config.yaml
model: "self-supervised image encoder"
dataset: "microscope photos of single blood and bone marrow cells"
train_examples: 48542
image_size: 32
crop_scale_min: 0.3
horizontal_flip: true
translate: 0.12
color_jitter: 0.6
method: "barlow_twins"
arch: "vit"
norm: "layernorm"
norm_position: "pre"
activation: "gelu"
head_dim: 64
fused_qkv: true
bias: "all"
qk_norm: false
parallel_block: false
moe: "top_k"
num_experts: 8
moe_every: 1
expert_mlp_ratio: 0.25
experts_per_token: 1
shared_expert: false
patch_size: [4, 4]
conv_stem: false
layers: 6
width: 320
positions: "sincos"
pooling: "class_token"
projector_hidden: 1024
projector_out: 1024
projector_hidden_layers: 1
residual_init: "none"
optimizer: "soap"
beta2: 0.99
lr: 0.0019
beta1: 0.95
shampoo_beta: 0.95
eps: 1e-08
precondition_frequency: 25
max_precond_dim: 1536
one_sided: false
adamw_lr_other_params: 0.0027
grad_clip: 1.0
gradient_noise: 0.3
steps: 7400
batch_size: 512
epochs: 78.1
lr_schedule: "cosine"
final_lr_fraction: 0
warmup_steps: 370
weight_decay: 0.2
adamw_weight_decay_other_params: 0.05
Rows from block 3 of a small self-supervised image encoder, named by matrix and row number. Rows with one number within an expert belong to one neuron, the router's apart. Each number is 128 + 32 x the weight over its row's rms, rounded and kept within 0 to 255. All counts start at 0. After the name is the row's rms in percent of the matrix's.
Before each expert's rows are labels from the 100 images, of 14848, where the router gives the expert most weight on average: "responds to" is what is common among them; "patch colour" is the nearest of a few named colours to the mean colour under the peak. Only what is clearly more common there than usual is listed. The data: microscope photos of single blood and bone marrow cells.
# router: router (model.blocks.3.mlp.router.weight, 8x320, trained with AdamW), inputs 0-159
# up: expert up (model.blocks.3.mlp.up, 8x80x320), inputs 0-159
# down: expert down (model.blocks.3.mlp.down, 8x320x80, transposed), outputs 0-159

# expert 3
responds to: smear: peripheral blood; cell type: platelet
patch colour: white
router.3 124 [106 113 133 152 104  71  66  89  38  70 110 110 148 127 118  75 130  98 143 145 139 124 131 126  51 110 148 135 125 107 102  96  55 131 181 102 165 115 128  72 201 129 127 193  88 113 189 142  60 131 113 151 111 135  46 108 152 203 149 130  96 124 187 168 113 138 215 159 106  95 167 104 136  77 138  92 106 133 115 126 107 161 132 141 180 122 154 107 136  95 162 170  70 141 120 131 131 185 122  75  89 178 174  92 177  76  96 167 185 119 168 136 146 141 171  84 140 155 129 145 108 126 130 161 143 151 133 130 115 129  92  96 132 185 143 195 106 101 159 120 114 107 165  93 118 135 164 191 183 101 101 105 175 119 141 108  58 127 146 129]
up.0 100 [169 135 129 100 131 114 140 141 124 118 144 111 146 135 175 166 106 122 162 112 136 106 161 103 132 153  76 125 114 125 128  91 144 132  92 136 183 142 127 158 144 143 229 203 125  87 118 170 135 104 128 162  80 154  84 125 155 124 159 123  94  99 165 104 108  70 110 150 128  82 187 160 175  89 107 120  79 120 139 166 158 161  81 116 171 130 145 135  94 106 194  98  50 136 160 131  97 135 156 100 145 151 146 104 150 134 150 109 121 179 156  89 173 175 124 109 142 150 122  78 123  94 164  90 122 140 164 151 135 161 131  97  73 182 135 138 129 136 123  84  76 125 115 155 129 166 170 173 107 194 131  97 149 107  90 116 109  81 193 148]
down.0 099 [135  91 131 139 140 105 160 150 108 143 114 153 144  64 119  82 104 131  75  94 138 106 101 130  88 155 155 168 162 165 180 145 143 184 133  84 131 128 108 180 121 162 116 116 163 151 181  80 113 136 146 109 102 117 135  87 124 102 131 124 133 124 117 131 113  93 122  86 126 115 189  88 102 109  79 119 123 106 104 133  82  91 147 152  66 143 232 112 140 165  89 123 106 132 107  84 144 121 136 160 138  66 147 102 159 132 192 199 139 117 133 111  52  95 163 162  93 124 171  47  90 145 142 173 107 142  94 166 120 118 175 143 155 115  83 143 154 145 125 154 168  48 137 165 175  81 123 107 112 156 147 157 122 161 116  74 119 144 135 126]

# expert 2
responds to: cell type: segmented neutrophil
patch colour: purple
router.2 087 [119 116 119 101 119 112 140 145 162 125 182 151  54 125 127 157  43 172 110  78 105 124  95  44 131 117 116 172  66 124 109 189 124 145 149 151 107 113 119 171  80 156  74 166 138 145 161 151 132 135 152 149 143 178 124 139 123 175 138 113 115  95 164 105  96 167  61 113  73 174 141 143 142 212  70 128 130 117 108 153 110 120  62 165 102 115 159 140 122  84  85 163 223 117 133 154 129 100 100 132  93 102  67 149 114 150 134 105  89 174  97 152 119 114 100  82 127 129  69  75 115 121 139  70 131 129 129 155 129  74 148 180 106 143  90 126 223  71 167 106  95 129  78  95 155 165 147 105 120 119  91 170 132 113 136 124 157 124 130  91]
up.0 095 [ 74 198  91  88 124  93  37 142 130 135 106 124 120 162 111 121 127 138 164 147 109  89 165  60 206 122 100  80 130  93 130 136 100  96 149 109  88 111 174 112 130  49 204 111  72 117 123 115 149  77 161 131 149  96 149 193  72 118  88 116  69 165 100 138 145 127 146 197  72 157  66 102  92 145 122  99 116 107 128 164 156 135 149  94 181 107 116 139 145 142 135 126 112 193  92  54 136  75 173 119 186 179 150 150 140 130 156 187 155  96 101  80  68 121 131 116 123 105  98 136 150 109  52 142 124  76 141 157 161 141 105 129 157 170 112 106 138 103  84 136 142 135 108 190 157 162 138 139 109 137 168 120 131 124  31 140 149 113  47 148]
down.0 093 [115 111 123 145 189 110 150 106 135 126 136 126 156 122 123 124 114 150  99 148 139 137 142 117 196 134 126 106 105 137 121 121 133 141  88  79  97 114 157 244 136  83 122 133 139 165 114  91 175 154 166 146 168 116 190 159 138  91 176 148 165  90 121  99 145 170 135 147 113 160  76 119  93 151 127 156 138  88 146 128 136 125 133 111 159 145  81 144 187 119 187 164 102 116 170 169 128 101 123 112 110  89 105 147 169  82 140 126  52 148 140 108 115 151 115  71 179 122 132 117 176 150 170 215 110  72 161 111 172 166 120 125 124 119  82 119  98 128 139 128 107 113 105 111 166 104 139 134  98 167 149 105 154 129 103 130 116  78 135  97]

# expert 4
responds to: cell type: artefact; cell type: blast
patch colour: purple; blue
router.4 101 [180 148 129 131 131 125 141 121 175 130 146 139  93  86 118 145 187  75  75 110 198 142 130 112 160 143  71 141 120 125 119 112 139 130  80 124 113 124 117 153 154  97 109  76 130 167  45 134 207 151 109 105 123  76 129  94  94 130 126 148 175 135  93 108 139 126  87 114 211 117  92 139  82 150 118 126 150 109 110  99 128  75  91 109 124 136 107  82  60 104 119 161 134 173 141 113 154 153 165 123 165 123 102 135 145 118 102 107  90 154  99 127 141 103 118 160 103 128 117 163 135 151 141 101  83 161  86 168 153 120 207 108 139 131 112 117 164 142 103  98 133 116  98 118  96 133 132  83  98 177 155 141  58 126 187 128 168 115  88  74]
up.0 108 [153 102 122 132  91 100 106 175 135 143  62 112 162 127 172 109 159 150 109 161 100 106  94  99  87 108 177 107 122 135 153 124 117  70 130 145 164 112 140 130 138 125 113 135  81 173 142 175 167 131 118 124 127 119 136 112 148 155 145 172 178 146 126 158 172 105 127 150 164  79  91 110  67 156 105 150 111 164 139 157  87 138 101  96 196  88  74 171 136  89 113  98 122 155  73 193 171 183 114 101 140  95 111 138 157 122 145 123 148 110 153 122 108 171 122  88 125  93  96 126 117 133 121 110 118 183  93 138 117 146 119 127 164 190 104 126 117 115 105 146 139 107 134 102 165  54 101 119 139 120 133 130 111 125 136 118  66 142 148 134]
down.0 100 [144 112 133  78 154 149 139 110 160 134 167 155 105  96 129 125  94 184  75 134 109 125 112 104 122 102 187  89 156 169  98 157 153 138 164 150 199 141 145 199  85  99 164 189 150 117 156 143 110  95 152  91  85  92 107 128 188 124 197  89 146  98 140 123 120 169 131 121 165 169 111 110 189 123 148 126 112 164 156  90 120  91 181 114 166 126 148 159 125  97 165 112 141 125 134  94 103 118 138 116 115 168 128  94 157 104 132 102 201 146 167 137 134  82 103 145 113 114  76 116 119 141 161  96 135  71 107 149 104 154 157 126 151  70 134  71  71 129 151 125  88 192 114 162 151 108 135 152  93 153  78 131 159 132 187 114 170 132 158 185]

# expert 7
responds to: cell type: erythroblast
patch colour: purple
router.7 110 [175  90 122  74 140 153 166 131 165 110 137 153 111 107 117 123 160 198 116 115 134 104 153 131 158 130 140 173 137 137 135 111 122 111  88 154  81  99 109 162 139 191 108  90 147 101  94 146 126 124 181 171 150 139 154 173 104 123  81 138 125 158  97 144 137 107  70 143 129 162  86 115 190 111 106 141  87 169 129 139 221 236 182 150 164 129 110 135 135 177  97  98 191  87 139 139 158  95  97 106 159 108  90 177  92 133 124 120 103  93 112 107 104  86 109 127 138 159 151 129 161 143  78 157 122 134  70 158 138 138 167 192 108  87 154 145 182 158  84 126 181 115 154  83 155 106 118 123 136 112 152 103  94 124 108 142 157 105 136 180]
up.0 110 [132 149 146  97 117 151 104 144 118  82 213 135 168 109 110 169 112 130 119  54 108 139 159  95 102 208 124 113  88 159  97 172 122 136 148 129 135  71 110 163 167 144 155 127 124 152 109  90 128 141 135 146 126  98 116 129 160 144  55 166 107  93 131  99 135  62 134 162 117 129  81 122 111 146  64 101  86 107  93  95 103  97 150 126 115 138 125 107  97 132  94 107 115  82  73 190 124 126 145 119  82 186 150  57 127  89 125 133  71  60 163 154  90  72 132 162 150 137 191 122 110 171 133 115 148 187 160  95 115 174 145  95 156 117 148 133 118  96 165 137 138 175 155 135 109 120 149 150 113 206 168  66 130 119 123  99 136 134 147 203]
down.0 095 [121 141  68 114 157 146 140 145 113 194 123 126 168 181 110 116 131 170  58 131 113 167 131  86 110 126 176 125 158 172 137 168 121 182 100 164 128  86  70 148  94  65 121  94 149 112 123  98 133  93 111 145 127  76 169 123 141 159 163 115 118  61 153 110 115 163 113  92 105 139  95 209 109 121 145 153  84 115 114  85 125 100 102 177 104 131 173 135 164 122 100 143 126 121 194 101 136 175 174 114 146 160 165 155 129  74  82 123 125 122  82 110 134 158 140 109  90  81 126 140 100  92 158 101 134 113 163 174  89  61 138 120 106  55 148 101 172 131 150 109 176 142 143 118 102 101 111 156 117  97  95 115 149  88 162 147 136  89 186 120]