config = dict(
    method='barlow_twins',
    norm_position='pre',
    projector_out=1024,
    eps=1e-08,
    epochs=78.1,
    final_lr_fraction=0,
)
Rows from expert 3 of block 2, named by matrix and row number. Rows with one number belong to one neuron. Each number is 500 + 50 x the weight over its row's rms, rounded and kept within 0 to 999. All counts start at 0. Numbers have three digits each. After the name is the row's rms in percent of the matrix's.
# up: expert up (model.blocks.2.mlp.up, 8x80x320), inputs 0-106
# down: expert down (model.blocks.2.mlp.down, 8x320x80, transposed), outputs 0-106
up.22 095:542477393532522548517501445424438522557576437544498476581428530419478534432410540490493471483491482520286437525485540581521453442520459450422483455542602540458508491612557517439473522472449454510499463576555530442432438481416406462529437532549537396436582494549429472542529578584477531441545518449605466462425551558414508
down.22 102:477377515612502561479590523454481621459505480465500505522497514542472460528525443522498498509480486486582519428501553479467467516566537476531469505491514452614465524459541423540463526544493469510449595491460424560561519523495542515368462534466517524569476446469446449487465421511543518483429492498460503454540503484585527
up.23 097:566475572641368463533493543437467569527452472462410498516536546425427579472467486568476449542472514471463413525650454452557395471504503505577547495494572532552425512542532580535520392487480531532468557533444554502521445530632534505551526500425585466480515560502467576534515451554508440543560529506500556501481495356512517
down.23 099:502535503495493501456426506504553498603533450552479418567477561453540527489545555535489504526584474490465534540532416482503555471535528545444397454603625459565603471451557506492473568552488457421525528481477513537414499451467445538473545516497428534499563556584466544432467581553477427520434545442534471541524418544412503
up.24 098:484518457451486527510431554463528534475568549474448459483443511464488497432504500525459461494527555515518519445594589484443440379465493528477453493486518508463531486449466495505530504452407512516485497468430632471446609536529441471422571479464472410468495471513476468454512554537454428457503442401487437544528528437465480
down.24 102:453473425568517441547484530412596492420492523435479461524453513561460462459514560539541531461497525471571549475448549520500563486496482520446495420471512529514613510485512507510525561444537449542502547483562468468515509558502486449449513570523437510601449481491418490439549572538413487543454440467523488536480553502538517
up.25 092:476457554517535430437491514439486563442465550507530491501508511474573506521530408467572467459594545472491478521526350447547521430553509448626491513580447472515517573536563614503582410474477469573485432430435483512585533562492426599459435487536480509437546459520475434550488497555460529509514520535541463556423397457594487
down.25 096:519573479449588483429533448493406444470504379563464507562501492339557524543485515470440546470477473473442449525628484529413443586460450509483510593600475523457523478553491556562439479566452568492377428437524455425511528469459503492543563475558391506506423475557508536510542475493522609520397421541558502531551480537480488
up.26 100:537567512568488487474486378494434513514444576454460430496491435543528583503482536480532556574515547434515507479543530414489568475461497596475444518506468621521489484584505523422454478424457578425529508402490611542476523488513477468547508619563491508512562506474486462418518528508455525534566515567497486679495500452451449
down.26 108:518525454443422455453465460483590560528590562535443491427522482552509506465471451530404539508522495514652544562468425475507461445584516477428477460510525540433571425533475432494462525563480469539458535436444486463528469562454463546469483476526507429552418517481471512560483490502505469555523487548525467635515507501583533
up.27 098:470537474521487488420532471515471511487512518409419398452544524532490368463563555572486552429466462527594417525378438465608462506434545492506416551486440523514624493545438489497570507523535460487424487464506461576490454471518530443478478437477564465514492449474502467511518564509550528489342516420477434509582565551480448
down.27 101:474499473505500406464515499451574533566406453545503578467490525615503409543538439531518488484505407519550592561563518486552547550460559560541449497495581528482477485551543439497451516462527436530485541552450440527492534415449459512542566471506478508474583541408517469467572522599448487501459521537495479502498576433464497
up.28 100:421539531515457474547482483472574486518488536443564536494533454528477483493537538555465524512545547504477523546526457496448523520456498508471458473546481510571510510513424461410545527553592536523463535598501482555519499521583525497442458434518606499518466476561523464538525530530450463558466499402533585482474524491494547
down.28 100:477598487476559543511561484485519587536528490562512438475459578479430398445479446390490510487502447497551493537496576516541435517453469556444474559532518473488542578468533495529461578502523538456542503543515577502463447533442451537507489531485359492544486522561558525491483480509517547505444566459479529605626584489553491
up.29 096:429478491490368453496365428459422521570484456577519442617575553440446477511552455527497448457476492538505514475547467547480510517547505496453452543470490462506524523344644617384421501504487471508535410501558471469463408481468445479473494487502515548562464538469500475520553546384540489529482528421557564498488497496510458
down.29 106:457477600572471486547550493480519428343516525448498482448463526490506466502582528430509522531533595476518528443470513506491552522522505497571445525582485496525426486500452467498543541538482488479490524483541422532439515493418530526511504539479448519478468494570589498529391515555443510447434549488478471466540449477486534
up.30 102:529549493498472524514518581464521413487546532535409547461499440520628518538482417592490448585667595533505484426475381578487570562590499518482506465476480530476451547424505482507474527468468502450494467440543408491528539594543464423489516520452511577528501531516566478591608457486523445550470481444519534474476463506558541
down.30 107:544510437538559518429454563453452496601558485456522512514513445496503469412433497480519494529440550533392472501468463482534554472493538500447498573465415451441478471558443492547468474450589520503505527497485538482444542427534412534618489462462524432552605500535478477472437481498530345505554447450546468551547491444455532
up.31 103:554501494427494457568477501513495515553487437514466490496487501533458553479453500420528573467494395547460415491517563544530387407464454488541602493502501436485471461479558527509457467436478454471491520473455526466490512549574482519548550567540451476522542482472456500437485546547495529515411540518511445441479518450533481
down.31 099:450428482379570415503568487545526498483477535489538445472551493434587523461522518492504529585475510509544481466563503632539529417506511474442624503573557412374413484477513523577572498588635600505541589433496475444578572535564447500504520449472491423512465418536526469484525559440525556521568452467437542536510519561518468
up.32 103:533484425495481510446511410491555507418571451530457432483587536575484528521485525455495554426569600463487474393467513498491505512447579509435524454458436470515441482444496416560458584428462396566566456512498556449471400481513471532462583572526497566468469513500555494454534563455443443439517506506431466495478565467565533
down.32 100:512532455508532527474442544464401534538440520497514538431540613431448499535539449512604384530504412518491500513518442548378657490570478506516510473555474520524580512469470510534530522455536501558489528505591454565492467477566542468450448560555529474600524420473523482582533471506455520444488450563475454451538553445513436
up.33 104:580433422530428529503482554523442522450549498533539492507415557521475461542514459513526534501495610375466492514437531491530523532549458509469531547477506438559475512543455528500515449557581549498527459388499495430487528376474445399482575610542614508541563489492505483486584487470458467562502499515536402500562559454574482
down.33 096:474512524465538573481576482499425598461504442491597525507478556404483475471451426472573519532541478430549469532510483521485536489465596542528524529481443526485440436487493551426572515432427557507525473561494510544424556426439425573536550503501509512562528501503619507500495529504501580427538433540456515511498476544491462
up.34 101:507490469466462539498570452508511503586517444464521528488540486511535476445505496390436529517477526568506527452537524501496496431468518561505434475354479381529517553498455456533483490523620554522507541549501533520506420562516602522517559548434420438482504554523391512455514464463449443476424450480533531504481443465522409
down.34 094:531446474458461444485433470419594529565493488536499545588414552421505546516457538542570526534432445468465429486502511448526561536497482505463469511455503378459439470458456526502456486449448494515476442497558507394465467560482512445543523493461589521529491446447529530496587430488467509461369554545547525541498506430444532